python train.py --model="audio captioner" --tokenizer="word" --encoder_fused_qkv=false --encoder_moe="top_k" --encoder_num_experts=16 --decoder_layers=6 --decoder_prefix_bidirectional=false --residual_init="none" --final_lr_fraction=0.05
Rows from block 3 of the audio encoder, named by matrix and row number. Rows with one number belong to one neuron. Each number is 200 + 30 x the weight over the matrix's rms, rounded and kept within 0 to 999. All counts start at 0.
# fc1: first MLP up (encoder.blocks.3.ff1.fc1.weight, 640x160), inputs 54-107
# fc2: first MLP down (encoder.blocks.3.ff1.fc2.weight, 160x640, transposed), outputs 54-107
fc1.125,208,196,186,205,237,215,187,184,194,222,163,223,220,200,245,190,217,197,182,290,204,180,211,137,234,222,192,208,165,247,190,176,231,250,230,178,147,173,185,214,160,184,217,198,178,230,194,192,167,167,182,231,199,174
fc2.125,200,193,195,201,214,201,281,278,231,183,248,196,172,187,138,203,176,200,242,122,216,200,224,288,212,200,199,223,188,184,228,221,174,176,142,202,233,236,221,191,230,241,183,224,241,234,188,191,218,227,217,163,230,190
fc1.126,196,205,153,174,229,211,191,188,184,187,155,207,166,180,178,172,169,218,202,213,186,198,217,194,189,192,218,231,184,187,215,258,263,220,167,201,245,200,167,224,228,206,199,232,169,164,162,205,196,207,181,215,228,194
fc2.126,211,215,218,212,176,196,209,229,211,213,206,211,238,199,214,206,230,213,159,199,255,203,195,195,201,218,233,174,236,218,218,159,134,195,182,254,135,184,213,200,176,141,215,209,239,202,227,211,175,232,245,202,191,240
fc1.127,145,199,169,203,175,212,229,153,151,217,186,213,236,194,234,201,227,237,186,222,240,151,209,148,198,187,182,169,162,158,195,222,208,211,213,198,197,194,167,216,200,206,194,247,176,197,219,226,233,244,193,239,226,172
fc2.127,241,197,178,229,241,199,229,215,257,233,196,188,192,170,166,185,170,174,119,192,164,239,163,247,222,193,216,212,283,255,139,177,222,178,182,191,200,192,196,140,195,107,177,151,164,182,220,157,204,228,236,205,173,236
fc1.128,234,263,218,160,246,246,194,167,212,201,201,222,246,269,217,190,248,177,227,194,251,151,149,196,189,247,123,207,147,217,159,196,179,193,195,190,217,184,223,210,212,255,231,217,166,238,220,191,212,167,199,204,214,222
fc2.128,197,187,195,253,214,212,208,238,213,211,224,182,191,150,168,210,173,199,137,173,202,197,215,180,206,196,226,237,228,191,227,226,260,243,207,248,198,234,194,162,149,253,150,171,218,149,172,220,220,244,205,205,241,156
fc1.129,189,212,174,175,250,204,157,212,173,153,174,216,218,247,192,227,180,165,158,246,232,176,206,206,241,228,173,231,174,214,231,233,210,178,190,185,202,216,156,190,243,188,183,128,186,253,170,269,209,232,178,273,137,190
fc2.129,241,192,209,236,152,224,217,212,208,212,218,185,164,169,167,218,214,194,206,206,191,173,160,204,204,232,280,194,239,166,201,168,194,200,266,200,207,203,267,191,180,147,220,259,216,271,191,152,146,156,188,133,230,198
fc1.130,190,217,221,216,237,203,211,176,195,189,163,215,205,194,189,216,233,197,238,221,216,164,158,171,238,198,206,202,203,236,204,204,224,210,248,261,180,259,204,261,182,223,246,193,190,252,175,166,222,189,205,251,216,183
fc2.130,192,198,189,156,178,211,239,191,211,202,213,201,176,229,218,195,178,207,258,228,207,251,218,190,208,192,235,233,214,161,166,203,188,215,156,174,150,194,205,192,144,231,201,165,211,162,185,240,193,216,161,191,213,217
fc1.131,176,213,213,219,194,230,230,280,260,214,187,193,210,214,195,189,216,167,181,192,212,218,136,193,218,240,180,223,197,139,268,209,240,220,188,244,185,171,205,229,200,231,181,220,172,153,166,254,160,229,121,251,207,207
fc2.131,271,228,227,146,236,225,208,126,197,178,196,200,176,201,171,217,200,271,236,214,180,216,214,226,177,194,222,182,256,220,193,186,208,162,210,193,227,201,199,232,195,196,202,189,237,209,228,119,243,204,287,218,199,217
fc1.132,232,175,119,220,208,208,228,205,199,225,219,213,215,220,261,217,184,210,216,179,178,195,126,254,180,196,190,205,241,211,214,227,227,203,164,188,198,182,222,213,203,195,235,145,195,260,188,173,171,158,225,236,167,169
fc2.132,180,241,312,180,186,205,190,119,196,202,215,199,199,161,182,164,212,181,204,185,234,191,240,98,182,170,233,181,164,182,180,209,168,208,260,207,182,210,193,186,137,250,177,189,197,164,223,200,270,207,191,175,223,212
fc1.133,122,230,202,212,196,204,262,188,207,202,219,264,206,226,271,186,244,222,199,205,232,180,202,190,122,171,159,235,205,247,256,162,197,188,201,231,182,233,233,217,219,155,211,279,194,248,222,234,187,268,201,217,153,180
fc2.133,250,186,209,224,227,179,192,166,205,218,222,205,178,177,242,215,190,215,176,267,215,188,186,169,267,172,238,218,246,184,182,200,180,194,94,166,255,212,208,203,137,243,220,155,210,158,241,187,202,143,210,188,268,203
fc1.134,220,150,224,191,185,236,168,158,206,230,209,208,206,188,178,177,256,167,170,189,259,212,213,211,212,192,171,265,178,210,232,214,203,169,158,175,164,241,203,224,197,230,181,223,162,233,210,179,207,190,189,217,195,172
fc2.134,165,216,175,212,232,196,216,235,220,191,201,167,259,205,232,198,152,213,255,218,119,167,216,223,176,157,176,171,165,158,166,248,201,211,181,201,229,170,173,197,123,270,231,158,164,185,258,234,202,194,205,233,195,194
fc1.135,225,171,188,199,200,215,174,139,181,165,185,202,269,182,199,208,194,192,229,200,170,182,122,163,203,220,201,221,230,214,255,238,229,214,200,196,218,202,176,273,253,142,212,187,181,218,201,196,213,176,211,246,246,155
fc2.135,200,208,230,203,182,173,251,236,201,214,206,214,157,178,247,189,210,195,193,254,218,210,227,257,171,151,188,219,165,195,170,179,201,232,190,223,210,192,215,127,175,233,200,194,209,213,216,225,178,201,213,197,209,199
fc1.136,194,202,140,185,202,197,231,198,263,150,218,195,208,272,189,192,245,181,223,202,196,248,249,202,180,242,204,220,183,240,249,167,206,148,171,164,303,175,203,212,170,206,212,191,239,201,251,257,197,177,214,164,194,207
fc2.136,223,172,249,206,212,189,203,176,161,193,189,198,160,124,200,241,221,221,189,236,221,188,224,145,234,165,179,206,144,219,170,279,211,205,195,191,150,218,204,146,212,196,189,240,144,251,198,194,185,194,172,178,211,242
fc1.137,227,231,130,222,216,169,231,227,246,237,212,186,239,236,272,177,213,174,224,218,200,198,187,224,179,224,204,208,167,160,196,180,189,175,205,181,223,164,249,212,199,179,215,198,202,267,199,190,159,182,209,194,148,182
fc2.137,167,192,236,220,216,225,196,131,191,169,186,217,173,139,143,209,193,232,197,217,203,224,209,151,213,168,261,210,184,221,213,233,210,213,197,193,243,253,163,166,171,280,159,181,204,115,215,217,225,230,122,147,247,195
fc1.138,197,185,189,230,174,171,208,199,213,175,200,189,234,193,230,194,244,206,197,222,197,177,163,211,194,203,180,239,198,164,184,226,224,232,233,172,235,259,202,193,223,204,213,203,135,201,217,252,175,207,224,176,235,180
fc2.138,211,219,201,225,217,183,230,169,173,212,203,214,173,138,224,180,217,211,218,239,246,185,230,178,215,159,192,197,160,246,258,200,198,204,137,224,186,162,211,187,106,213,178,177,201,205,153,215,219,207,204,178,176,202
fc1.139,211,230,238,206,185,226,195,147,120,229,198,170,218,172,179,182,185,199,273,199,209,202,198,101,192,244,221,143,133,241,249,211,237,200,190,179,247,219,197,212,243,192,220,227,178,183,172,200,229,264,194,230,206,182
fc2.139,179,173,139,168,187,249,232,235,290,172,176,233,196,198,198,188,221,229,111,212,156,262,179,309,257,142,216,238,265,194,163,174,189,138,165,241,182,204,193,173,236,172,211,191,177,268,220,226,195,109,245,234,222,249
fc1.140,210,203,204,225,231,213,162,201,183,183,175,178,266,233,225,169,158,197,142,246,202,221,235,247,192,206,196,150,170,219,219,233,213,240,194,201,177,188,221,230,213,206,206,154,166,211,182,218,212,192,167,234,230,186
fc2.140,228,192,195,234,208,199,220,199,199,226,237,208,165,222,192,231,236,163,195,142,185,210,182,195,190,214,163,226,171,167,186,166,210,212,240,182,219,234,153,177,212,177,169,169,249,211,186,193,177,255,208,194,182,207
fc1.141,164,183,197,179,192,184,263,211,161,236,193,219,242,219,190,273,197,161,240,220,187,203,222,167,199,196,213,231,269,192,180,281,214,200,106,211,242,196,260,213,221,204,225,206,267,234,204,252,199,179,201,266,190,212
fc2.141,235,224,201,175,217,233,169,174,270,181,209,208,167,154,230,151,184,245,171,194,222,148,127,214,233,175,197,181,110,211,208,161,180,193,281,179,178,211,250,167,177,228,225,198,202,179,221,176,249,149,202,206,217,179
fc1.142,216,230,192,199,184,215,226,192,252,213,227,237,238,210,223,213,227,169,140,199,216,195,201,205,229,176,163,205,247,215,212,199,222,202,235,212,213,281,191,250,182,207,202,207,238,180,286,250,183,212,187,210,207,210
fc2.142,201,194,202,179,237,236,199,162,205,213,173,186,188,183,214,222,172,163,262,227,228,171,198,213,196,209,193,204,194,179,173,242,218,190,159,133,187,187,187,139,224,251,244,223,158,223,167,201,216,252,214,235,169,193
fc1.143,183,246,160,220,198,241,162,225,168,216,177,183,178,198,258,200,197,189,167,179,224,157,225,222,185,228,208,199,258,195,210,217,193,257,196,198,213,169,136,225,236,210,229,251,153,187,184,293,258,201,187,205,221,213
fc2.143,224,198,184,205,203,180,289,221,250,204,212,188,200,222,161,207,207,238,177,241,215,184,165,180,227,215,199,168,189,246,174,171,196,179,194,219,145,214,208,232,172,169,206,162,237,288,154,205,180,278,220,263,198,167
fc1.144,149,237,206,218,238,271,145,161,211,189,196,197,237,164,164,174,187,173,210,246,231,156,157,206,220,147,205,217,222,226,220,182,238,239,199,234,223,200,227,247,169,236,236,218,214,260,216,200,140,178,183,192,211,177
fc2.144,202,194,224,181,179,165,265,237,233,214,207,203,154,225,241,248,199,215,188,195,220,217,236,196,168,239,224,199,145,194,198,195,194,188,155,180,214,259,162,177,203,192,194,208,206,169,180,231,234,207,215,225,222,213
fc1.145,227,194,223,192,227,181,109,156,206,193,175,211,259,250,253,201,207,224,208,275,190,184,176,191,224,162,141,227,222,223,215,202,277,201,185,123,177,268,216,193,227,210,212,230,214,244,206,195,208,130,193,202,187,192
fc2.145,198,191,197,210,189,239,304,222,168,213,215,177,155,140,175,199,202,162,230,166,214,182,191,230,208,219,217,213,158,177,165,185,162,221,222,233,187,225,181,158,177,249,204,185,227,222,173,220,171,284,204,185,239,172
fc1.146,222,233,172,187,220,209,205,182,197,259,184,155,213,136,184,197,190,160,183,150,210,233,208,157,197,207,181,217,144,228,200,201,187,253,197,179,245,208,207,222,207,169,204,215,176,233,128,175,188,229,195,265,194,173
fc2.146,184,209,211,218,224,221,162,241,197,230,209,236,191,246,227,170,201,268,168,241,205,230,155,169,145,209,229,168,184,184,193,191,151,205,219,197,161,172,235,195,229,179,207,225,232,140,189,205,206,174,186,179,184,244
fc1.147,258,223,171,201,256,258,197,214,218,173,214,196,205,242,253,204,177,248,203,200,222,189,147,260,120,210,178,248,235,199,223,212,233,155,254,183,230,181,209,217,262,179,220,166,178,201,295,180,194,191,179,208,206,151
fc2.147,149,169,216,202,191,148,189,185,186,193,166,197,195,177,172,221,216,174,183,244,202,239,214,113,256,154,225,171,126,218,193,211,186,220,172,243,200,202,165,153,140,215,201,212,162,185,155,211,190,275,217,208,191,221
fc1.148,236,181,227,199,209,268,195,111,203,210,208,210,188,206,230,161,213,181,240,159,212,195,236,165,197,190,211,245,197,220,205,196,170,219,196,191,207,245,206,244,209,159,216,238,177,125,150,220,230,185,177,289,216,172
fc2.148,200,227,164,184,235,193,223,198,232,202,227,184,236,167,221,164,163,219,178,207,206,201,158,152,197,186,167,170,214,191,216,197,208,160,173,202,230,155,159,194,193,248,222,228,201,221,266,200,217,233,215,178,201,213
fc1.149,203,238,181,178,205,281,179,193,178,212,201,246,206,167,160,217,201,190,201,196,268,181,213,214,162,151,182,206,192,180,212,198,186,206,194,184,228,245,205,241,271,230,173,229,166,212,242,207,223,199,242,201,217,215
fc2.149,223,195,232,233,226,141,184,160,230,241,198,185,206,226,234,193,178,212,176,218,210,191,178,141,230,264,187,205,182,194,201,193,199,196,194,184,180,160,178,148,127,215,221,187,183,148,152,267,195,182,160,243,191,191
fc1.150,251,216,170,217,218,189,152,208,215,244,199,173,222,233,204,216,241,184,169,223,239,223,189,184,225,177,205,189,147,243,158,226,246,164,250,189,193,241,169,251,210,215,193,120,240,205,222,178,209,189,235,240,210,171
fc2.150,180,216,220,201,192,213,200,212,203,217,183,185,200,205,170,191,208,211,252,138,185,200,190,256,219,232,179,193,178,161,167,164,179,209,181,212,193,193,198,134,240,216,233,229,153,207,180,218,236,220,203,192,199,241
fc1.151,196,199,181,168,188,246,183,171,162,197,206,205,208,179,208,119,266,163,202,194,257,224,226,146,251,227,242,197,147,252,239,195,200,210,234,228,214,196,222,249,232,260,207,223,194,205,214,198,233,221,191,255,224,146
fc2.151,200,198,206,181,207,169,218,242,248,199,209,207,228,205,156,294,184,218,186,173,138,257,184,265,148,169,168,220,217,194,183,246,222,186,181,194,211,183,208,202,183,148,211,215,224,216,194,190,198,196,261,198,167,279
fc1.152,200,218,185,255,161,218,166,175,208,192,217,214,254,186,203,214,144,196,180,143,186,127,159,251,237,224,184,200,184,217,231,254,241,158,192,186,200,265,218,235,172,234,214,174,173,187,222,175,213,215,241,265,282,173
fc2.152,212,183,257,137,207,217,216,275,169,221,182,172,171,237,174,206,221,180,245,269,222,245,233,192,161,172,213,201,194,187,175,235,202,231,161,200,148,170,219,182,233,250,213,215,182,216,181,252,180,158,173,144,185,252
fc1.153,175,196,167,211,207,219,249,218,192,193,233,226,225,183,217,196,236,178,190,252,209,162,180,176,249,196,168,198,238,201,235,199,242,203,178,225,211,204,202,214,160,245,162,207,193,249,160,259,212,188,172,209,241,159
fc2.153,208,198,193,192,213,204,204,167,250,200,187,173,210,203,219,210,172,225,208,207,199,210,185,198,145,183,287,209,191,187,171,220,173,228,216,189,202,199,230,249,243,182,204,187,173,196,233,166,224,205,213,200,175,196
fc1.154,249,201,217,216,226,212,198,184,192,216,251,227,197,247,246,167,236,164,197,226,234,215,174,140,232,221,215,240,207,192,187,184,246,200,247,189,220,211,165,247,175,227,232,196,177,254,217,194,172,262,204,273,177,181
fc2.154,146,214,175,191,190,193,244,231,219,182,194,223,232,180,149,201,191,230,226,200,153,203,218,263,202,182,261,190,173,209,202,209,191,199,155,174,212,140,224,199,210,275,227,241,188,160,243,259,272,206,243,188,180,212
fc1.155,256,244,170,179,219,184,209,244,199,231,197,180,193,201,192,222,196,188,238,178,185,183,160,214,171,198,196,247,222,222,238,235,259,201,193,155,260,205,215,222,220,251,175,178,179,189,169,216,185,172,215,253,167,219
fc2.155,142,212,205,222,181,213,225,180,195,192,189,223,234,143,157,168,208,235,189,232,235,190,212,163,229,188,222,168,180,186,214,215,160,189,211,250,204,207,198,204,180,225,201,216,203,230,303,235,195,250,212,176,199,157
fc1.156,188,197,145,214,176,136,260,171,178,236,214,180,219,185,233,205,195,220,172,166,177,198,190,193,224,183,195,192,131,226,203,214,229,203,175,219,171,279,164,258,172,137,190,186,217,228,190,205,190,246,235,206,220,180
fc2.156,240,203,242,221,225,261,163,184,208,181,211,193,173,226,195,193,230,195,217,166,227,196,198,243,219,228,184,195,229,186,195,199,165,219,220,206,201,178,238,160,244,235,186,234,202,191,216,173,253,232,213,154,234,258
fc1.157,179,228,191,213,211,234,212,161,218,235,190,208,201,148,218,211,190,204,234,156,229,203,177,218,193,204,192,227,135,190,208,215,193,215,238,185,275,171,223,249,268,172,216,175,143,194,170,226,158,201,245,239,233,170
fc2.157,232,213,209,207,200,199,256,230,210,169,217,173,189,211,196,195,217,237,132,283,227,178,233,143,195,182,254,201,249,227,178,213,201,173,117,191,148,202,163,182,106,196,157,193,185,174,172,188,218,210,139,206,207,215
fc1.158,161,213,191,211,234,204,258,215,202,211,190,187,160,182,220,207,216,188,164,244,167,189,209,200,153,172,105,177,165,249,176,225,192,220,182,143,184,214,243,204,203,162,184,209,225,226,227,214,186,243,198,229,203,183
fc2.158,261,226,193,240,224,171,187,210,225,191,203,196,218,200,190,223,199,222,167,181,224,182,199,169,257,223,236,209,200,192,259,167,225,192,192,215,204,174,170,196,195,176,225,160,187,179,227,230,167,248,216,165,250,223
fc1.159,201,224,182,220,183,222,204,200,141,175,213,183,224,170,180,236,201,204,237,123,220,210,220,206,208,189,210,227,242,194,210,209,188,209,210,211,268,256,174,241,217,169,157,199,143,170,224,223,212,280,233,199,227,181
fc2.159,189,179,194,176,191,193,202,236,239,202,181,206,236,261,244,173,219,199,161,266,221,211,266,213,221,207,223,203,187,235,190,198,177,222,173,177,136,190,178,155,222,175,227,233,197,282,163,232,207,158,192,213,176,253
fc1.160,223,200,179,219,182,193,246,176,188,230,224,237,238,212,250,229,205,196,206,269,287,229,139,158,181,202,201,203,224,188,256,211,211,182,267,250,138,269,246,190,158,215,180,177,227,187,199,204,161,204,227,187,225,171
fc2.160,210,165,226,163,169,190,248,121,195,173,190,210,202,174,210,185,173,180,188,163,145,185,252,255,178,166,169,216,179,217,171,224,221,193,145,131,228,183,178,212,187,226,197,199,171,187,203,209,222,280,157,164,211,229
fc1.161,229,201,224,199,193,164,240,194,235,182,210,212,214,236,228,218,220,234,263,277,200,244,185,185,235,197,199,205,167,194,254,217,238,198,181,177,146,197,151,157,140,172,196,239,230,203,234,242,242,189,260,156,208,203
fc2.161,196,174,196,196,199,206,166,204,137,170,185,196,200,186,167,203,186,178,149,177,181,158,223,255,207,171,154,205,237,175,179,204,227,220,196,244,239,205,242,242,241,206,198,216,182,220,251,186,144,256,213,193,221,185
fc1.162,205,199,188,209,167,206,211,193,228,211,196,211,229,130,204,191,238,211,249,194,211,191,187,185,198,206,192,165,186,216,233,214,227,154,192,144,189,215,188,211,239,153,203,232,103,231,201,225,156,219,193,166,213,148
fc2.162,187,206,211,180,200,194,237,186,195,172,213,178,211,222,231,212,199,200,196,226,182,173,245,230,164,197,181,248,221,208,178,179,209,209,142,259,212,151,198,164,163,230,197,193,192,144,198,182,245,221,254,242,188,256
fc1.163,191,215,184,189,218,224,204,237,177,227,198,210,234,220,178,199,169,175,189,226,191,207,210,219,220,212,151,190,323,195,255,268,229,201,200,221,243,187,217,214,276,190,187,243,193,226,153,261,190,172,218,225,248,220
fc2.163,263,197,205,200,153,207,251,139,185,182,223,214,183,179,219,215,240,223,220,211,237,177,189,167,159,200,241,197,156,201,175,190,175,191,236,209,143,218,213,206,130,183,209,186,187,181,167,205,225,185,169,223,164,153
fc1.164,182,226,199,189,233,148,167,180,222,217,221,214,176,182,154,218,234,213,235,244,202,185,186,275,257,213,171,201,250,228,219,200,221,197,193,216,156,230,198,186,189,176,237,229,239,276,216,204,195,204,264,200,205,217
fc2.164,176,193,178,238,193,194,201,255,111,204,213,229,204,205,231,184,195,173,210,150,173,214,211,192,174,195,159,216,174,218,187,247,154,237,204,253,228,173,234,252,178,260,178,188,181,191,241,219,184,243,173,233,227,148
fc1.165,228,180,197,177,199,215,208,215,260,202,197,215,231,211,204,220,262,168,218,295,201,217,213,210,195,203,194,213,167,216,226,199,200,160,202,212,163,208,238,241,208,213,230,201,195,247,207,214,186,193,234,224,207,191
fc2.165,185,197,222,221,204,174,222,172,163,183,214,209,231,204,166,218,167,193,201,108,156,197,185,236,203,205,196,217,204,231,155,225,273,234,168,225,231,190,202,183,161,225,193,207,188,150,207,213,204,252,159,153,206,233
fc1.166,193,211,147,209,196,212,159,200,163,184,185,244,236,169,184,223,212,163,198,160,272,218,189,222,240,237,174,260,218,165,279,208,196,226,228,207,273,187,188,288,223,231,189,187,242,229,225,233,186,228,181,233,184,194
fc2.166,214,178,240,194,199,227,229,186,196,190,179,168,193,223,174,174,195,207,146,243,210,161,153,170,188,220,263,176,204,198,163,201,183,203,211,187,213,206,157,121,172,167,214,238,175,190,179,203,231,149,278,232,161,194
fc1.167,208,193,193,220,180,172,202,204,209,216,199,235,234,187,231,249,207,233,187,173,186,170,203,179,193,192,156,173,209,168,215,220,231,200,216,203,146,212,252,217,235,167,203,191,163,182,211,218,183,245,185,262,260,162
fc2.167,174,222,188,178,232,228,227,214,198,196,206,180,146,200,167,164,165,160,204,256,216,231,202,240,217,195,201,239,225,239,178,183,150,148,143,201,240,158,152,229,171,213,194,172,210,194,223,193,240,222,249,180,197,243
fc1.168,216,210,155,200,171,256,274,213,173,261,223,198,219,207,205,234,174,182,175,149,234,140,220,183,219,205,236,215,266,196,185,216,210,196,219,213,229,175,183,254,213,178,215,194,169,116,214,198,236,218,210,296,198,178
fc2.168,172,182,202,185,217,163,111,197,209,216,178,177,226,212,187,172,194,213,176,254,227,277,182,140,145,212,216,156,210,218,228,204,176,212,196,200,183,230,209,189,161,209,186,207,212,269,172,241,192,177,168,166,203,207
fc1.169,198,182,105,199,236,197,276,220,153,251,156,183,254,253,263,245,233,200,208,178,216,155,193,258,232,221,180,211,163,209,134,290,257,237,178,183,206,208,216,232,234,222,199,181,182,242,186,229,131,231,226,250,225,208
fc2.169,185,267,282,221,224,227,210,208,195,178,228,238,231,123,155,166,174,212,151,257,230,219,165,184,220,166,219,205,227,228,216,168,199,187,215,223,203,206,196,163,152,148,191,238,227,135,179,188,254,203,193,168,195,209
fc1.170,208,189,203,203,208,210,202,248,241,244,197,188,169,243,224,208,174,203,225,189,222,220,172,247,170,203,225,242,309,197,196,205,219,184,215,198,208,264,249,182,135,203,202,192,295,193,187,222,130,170,251,201,202,224
fc2.170,229,193,196,190,185,209,240,131,181,184,198,184,217,133,194,224,206,212,173,182,242,165,290,157,225,199,153,140,49,174,246,238,210,216,197,210,193,189,136,188,222,285,227,202,183,220,296,157,263,261,218,223,188,153
fc1.171,260,165,211,190,209,208,277,280,209,201,206,220,242,152,285,221,221,202,166,253,182,189,163,189,200,203,189,238,251,182,198,185,211,207,212,174,168,222,248,246,248,192,182,153,157,166,139,212,178,206,235,234,208,165
fc2.171,162,200,220,241,194,165,200,114,188,188,190,238,155,160,146,188,208,233,232,183,219,242,216,217,143,202,239,186,155,194,204,183,255,224,206,243,252,150,129,160,146,236,192,168,246,190,199,213,231,260,169,196,154,203
fc1.172,192,203,214,202,181,166,272,210,226,281,207,191,220,207,237,226,257,236,174,245,170,194,246,165,210,178,241,177,151,249,192,216,271,189,206,222,140,235,185,204,216,201,176,165,180,242,219,190,190,268,221,187,184,168
fc2.172,222,206,156,220,202,210,182,214,191,148,174,223,222,195,151,161,175,199,177,148,206,160,189,209,225,216,169,247,165,187,209,163,192,195,185,205,216,180,171,215,200,203,195,183,207,201,242,134,251,135,169,195,221,236
fc1.173,191,227,204,199,230,224,202,161,171,230,229,211,231,220,180,160,193,226,255,199,220,201,198,216,173,191,164,211,284,173,198,235,192,214,222,153,181,238,191,166,163,173,219,198,235,238,223,170,176,192,231,262,253,196
fc2.173,184,143,218,167,173,192,221,209,226,206,210,202,191,195,226,178,205,163,156,190,201,207,177,239,190,214,236,183,114,224,195,212,213,167,228,187,204,191,234,229,201,214,205,223,129,169,159,256,248,279,198,216,169,188
fc1.174,227,236,180,198,200,257,213,256,193,218,209,205,208,218,260,177,177,213,178,188,171,218,192,189,146,223,195,228,249,216,199,163,203,243,153,195,157,214,234,268,215,225,188,155,248,223,192,201,212,210,165,249,173,175
fc2.174,220,176,232,167,188,162,233,157,214,210,196,191,220,150,126,247,193,198,213,232,242,166,213,208,187,209,227,177,177,190,241,205,250,217,216,207,201,192,165,187,158,230,199,241,210,192,211,179,212,198,232,133,208,201
fc1.175,221,249,160,188,204,212,186,193,195,200,190,208,234,187,183,177,196,177,245,183,283,181,181,164,221,215,220,222,87,203,222,198,235,178,205,206,237,179,136,230,185,163,185,197,204,197,211,177,181,182,211,197,157,187
fc2.175,199,158,250,213,194,184,188,213,196,171,207,190,158,238,201,215,221,243,158,243,172,278,193,200,170,200,199,188,286,179,147,224,170,185,192,218,204,230,220,209,246,196,193,195,209,201,191,180,199,170,186,212,246,254
fc1.176,200,197,197,198,199,204,215,141,201,208,203,183,225,174,179,251,206,228,220,208,224,169,238,168,220,157,215,229,166,202,221,256,236,188,162,166,238,224,172,196,239,148,177,233,197,228,227,163,240,230,170,210,206,200
fc2.176,217,210,175,198,225,220,174,233,219,220,187,193,155,205,243,208,199,188,154,201,202,170,168,232,236,236,212,170,205,217,156,170,201,208,231,182,183,150,240,189,210,191,222,197,215,236,212,225,218,214,244,192,206,250
fc1.177,231,216,242,194,228,263,195,205,220,198,207,206,235,171,193,192,219,170,266,221,228,225,169,193,266,188,195,188,224,207,210,210,223,168,248,202,203,229,209,242,238,208,190,188,175,200,212,199,217,144,181,195,210,181
fc2.177,154,193,161,202,190,163,226,234,243,228,183,186,152,229,203,229,221,225,186,178,208,223,218,245,147,185,204,224,175,190,159,227,206,202,182,173,234,211,158,179,219,211,204,232,165,206,176,182,152,218,191,247,219,183
fc1.178,203,232,217,214,173,239,220,164,155,232,174,230,291,178,209,241,218,215,150,214,217,181,191,170,177,245,211,201,246,221,246,221,183,241,238,193,198,187,223,276,225,205,235,195,194,215,248,181,163,207,192,251,216,210
fc2.178,174,162,212,199,219,189,181,205,253,203,209,195,145,222,190,180,166,201,191,242,234,227,188,205,198,188,217,216,158,202,214,178,240,179,130,162,265,220,170,136,155,189,184,203,171,117,188,230,301,201,236,233,189,200
fc1.179,218,213,149,170,215,184,232,310,241,216,209,185,195,212,249,192,180,224,198,190,206,221,211,264,194,210,180,191,236,188,199,181,231,257,157,224,196,201,218,182,221,193,186,203,204,196,173,219,175,172,173,175,182,204
fc2.179,183,194,234,237,186,238,229,134,204,217,211,211,168,182,171,181,225,225,203,214,251,196,243,131,208,206,220,198,176,227,254,202,189,184,218,190,220,194,199,214,205,234,190,184,229,169,229,173,224,233,209,218,207,209
fc1.180,213,225,106,202,192,175,199,206,188,216,204,218,229,173,232,198,215,220,211,173,138,184,169,248,169,223,140,174,292,254,238,201,243,185,207,220,185,223,220,238,212,188,228,225,175,198,187,251,221,221,218,232,273,203
fc2.180,203,211,215,184,208,207,259,180,240,191,211,202,182,159,189,223,222,216,200,270,280,183,231,124,192,172,212,251,195,180,207,224,173,248,202,190,195,186,204,224,197,205,178,183,214,212,233,182,181,227,199,241,171,178
fc1.181,201,216,166,225,194,209,230,199,198,235,211,180,165,141,194,245,192,131,256,169,178,233,245,203,185,203,231,186,202,214,204,166,186,166,219,215,244,223,230,247,220,168,201,191,239,172,219,226,223,264,233,221,160,163
fc2.181,189,182,224,172,216,222,184,180,228,160,168,199,212,217,195,158,201,272,175,199,220,235,205,179,235,225,198,190,173,222,182,217,217,217,181,157,199,185,211,170,222,159,197,233,168,197,196,181,218,114,151,173,229,259
fc1.182,174,238,187,180,170,247,169,183,207,226,181,217,261,192,206,191,241,128,277,191,265,176,175,211,236,197,204,214,177,216,235,192,154,205,165,211,242,200,179,195,237,229,192,184,171,229,178,237,173,213,187,226,154,193
fc2.182,210,186,215,152,179,201,215,235,256,193,230,180,173,203,169,233,165,260,140,230,178,193,220,179,219,208,196,217,240,182,158,212,234,257,217,180,220,217,209,219,181,222,190,232,232,149,185,160,198,165,197,187,256,193
fc1.183,215,182,194,209,212,236,175,178,207,214,189,226,216,217,208,184,220,229,259,224,219,201,133,225,190,239,142,215,260,186,252,237,213,172,202,190,187,199,228,183,202,202,232,213,151,226,221,193,232,145,197,190,211,213
fc2.183,223,186,200,192,176,180,262,209,201,151,233,218,185,182,192,201,205,171,146,187,187,177,234,208,203,161,222,219,110,210,190,195,226,213,189,252,227,161,187,229,116,272,187,183,224,166,203,186,132,232,213,197,185,154
fc1.184,183,237,182,182,171,212,198,192,156,242,247,204,222,190,214,200,178,172,239,208,231,259,237,155,263,184,240,223,252,185,208,223,198,214,194,215,220,226,213,207,205,271,169,215,219,236,209,193,159,236,225,169,191,207
fc2.184,232,201,204,232,214,167,234,208,278,166,196,212,216,219,212,202,184,195,198,241,165,151,160,265,194,189,187,196,231,165,231,244,213,211,240,173,191,211,217,187,245,151,217,206,186,233,253,208,272,156,216,192,210,192
fc1.185,183,198,186,214,219,218,184,228,184,246,202,187,227,218,280,185,212,218,189,183,189,176,143,205,195,209,175,218,163,235,193,225,245,179,177,179,244,164,192,244,185,207,221,202,186,233,192,205,176,157,206,247,193,174
fc2.185,186,190,208,211,216,196,164,188,193,209,189,170,210,223,175,210,218,247,182,175,202,226,179,188,188,217,213,207,194,185,202,242,185,210,223,224,159,236,187,193,242,247,180,197,241,238,251,189,237,246,177,160,212,230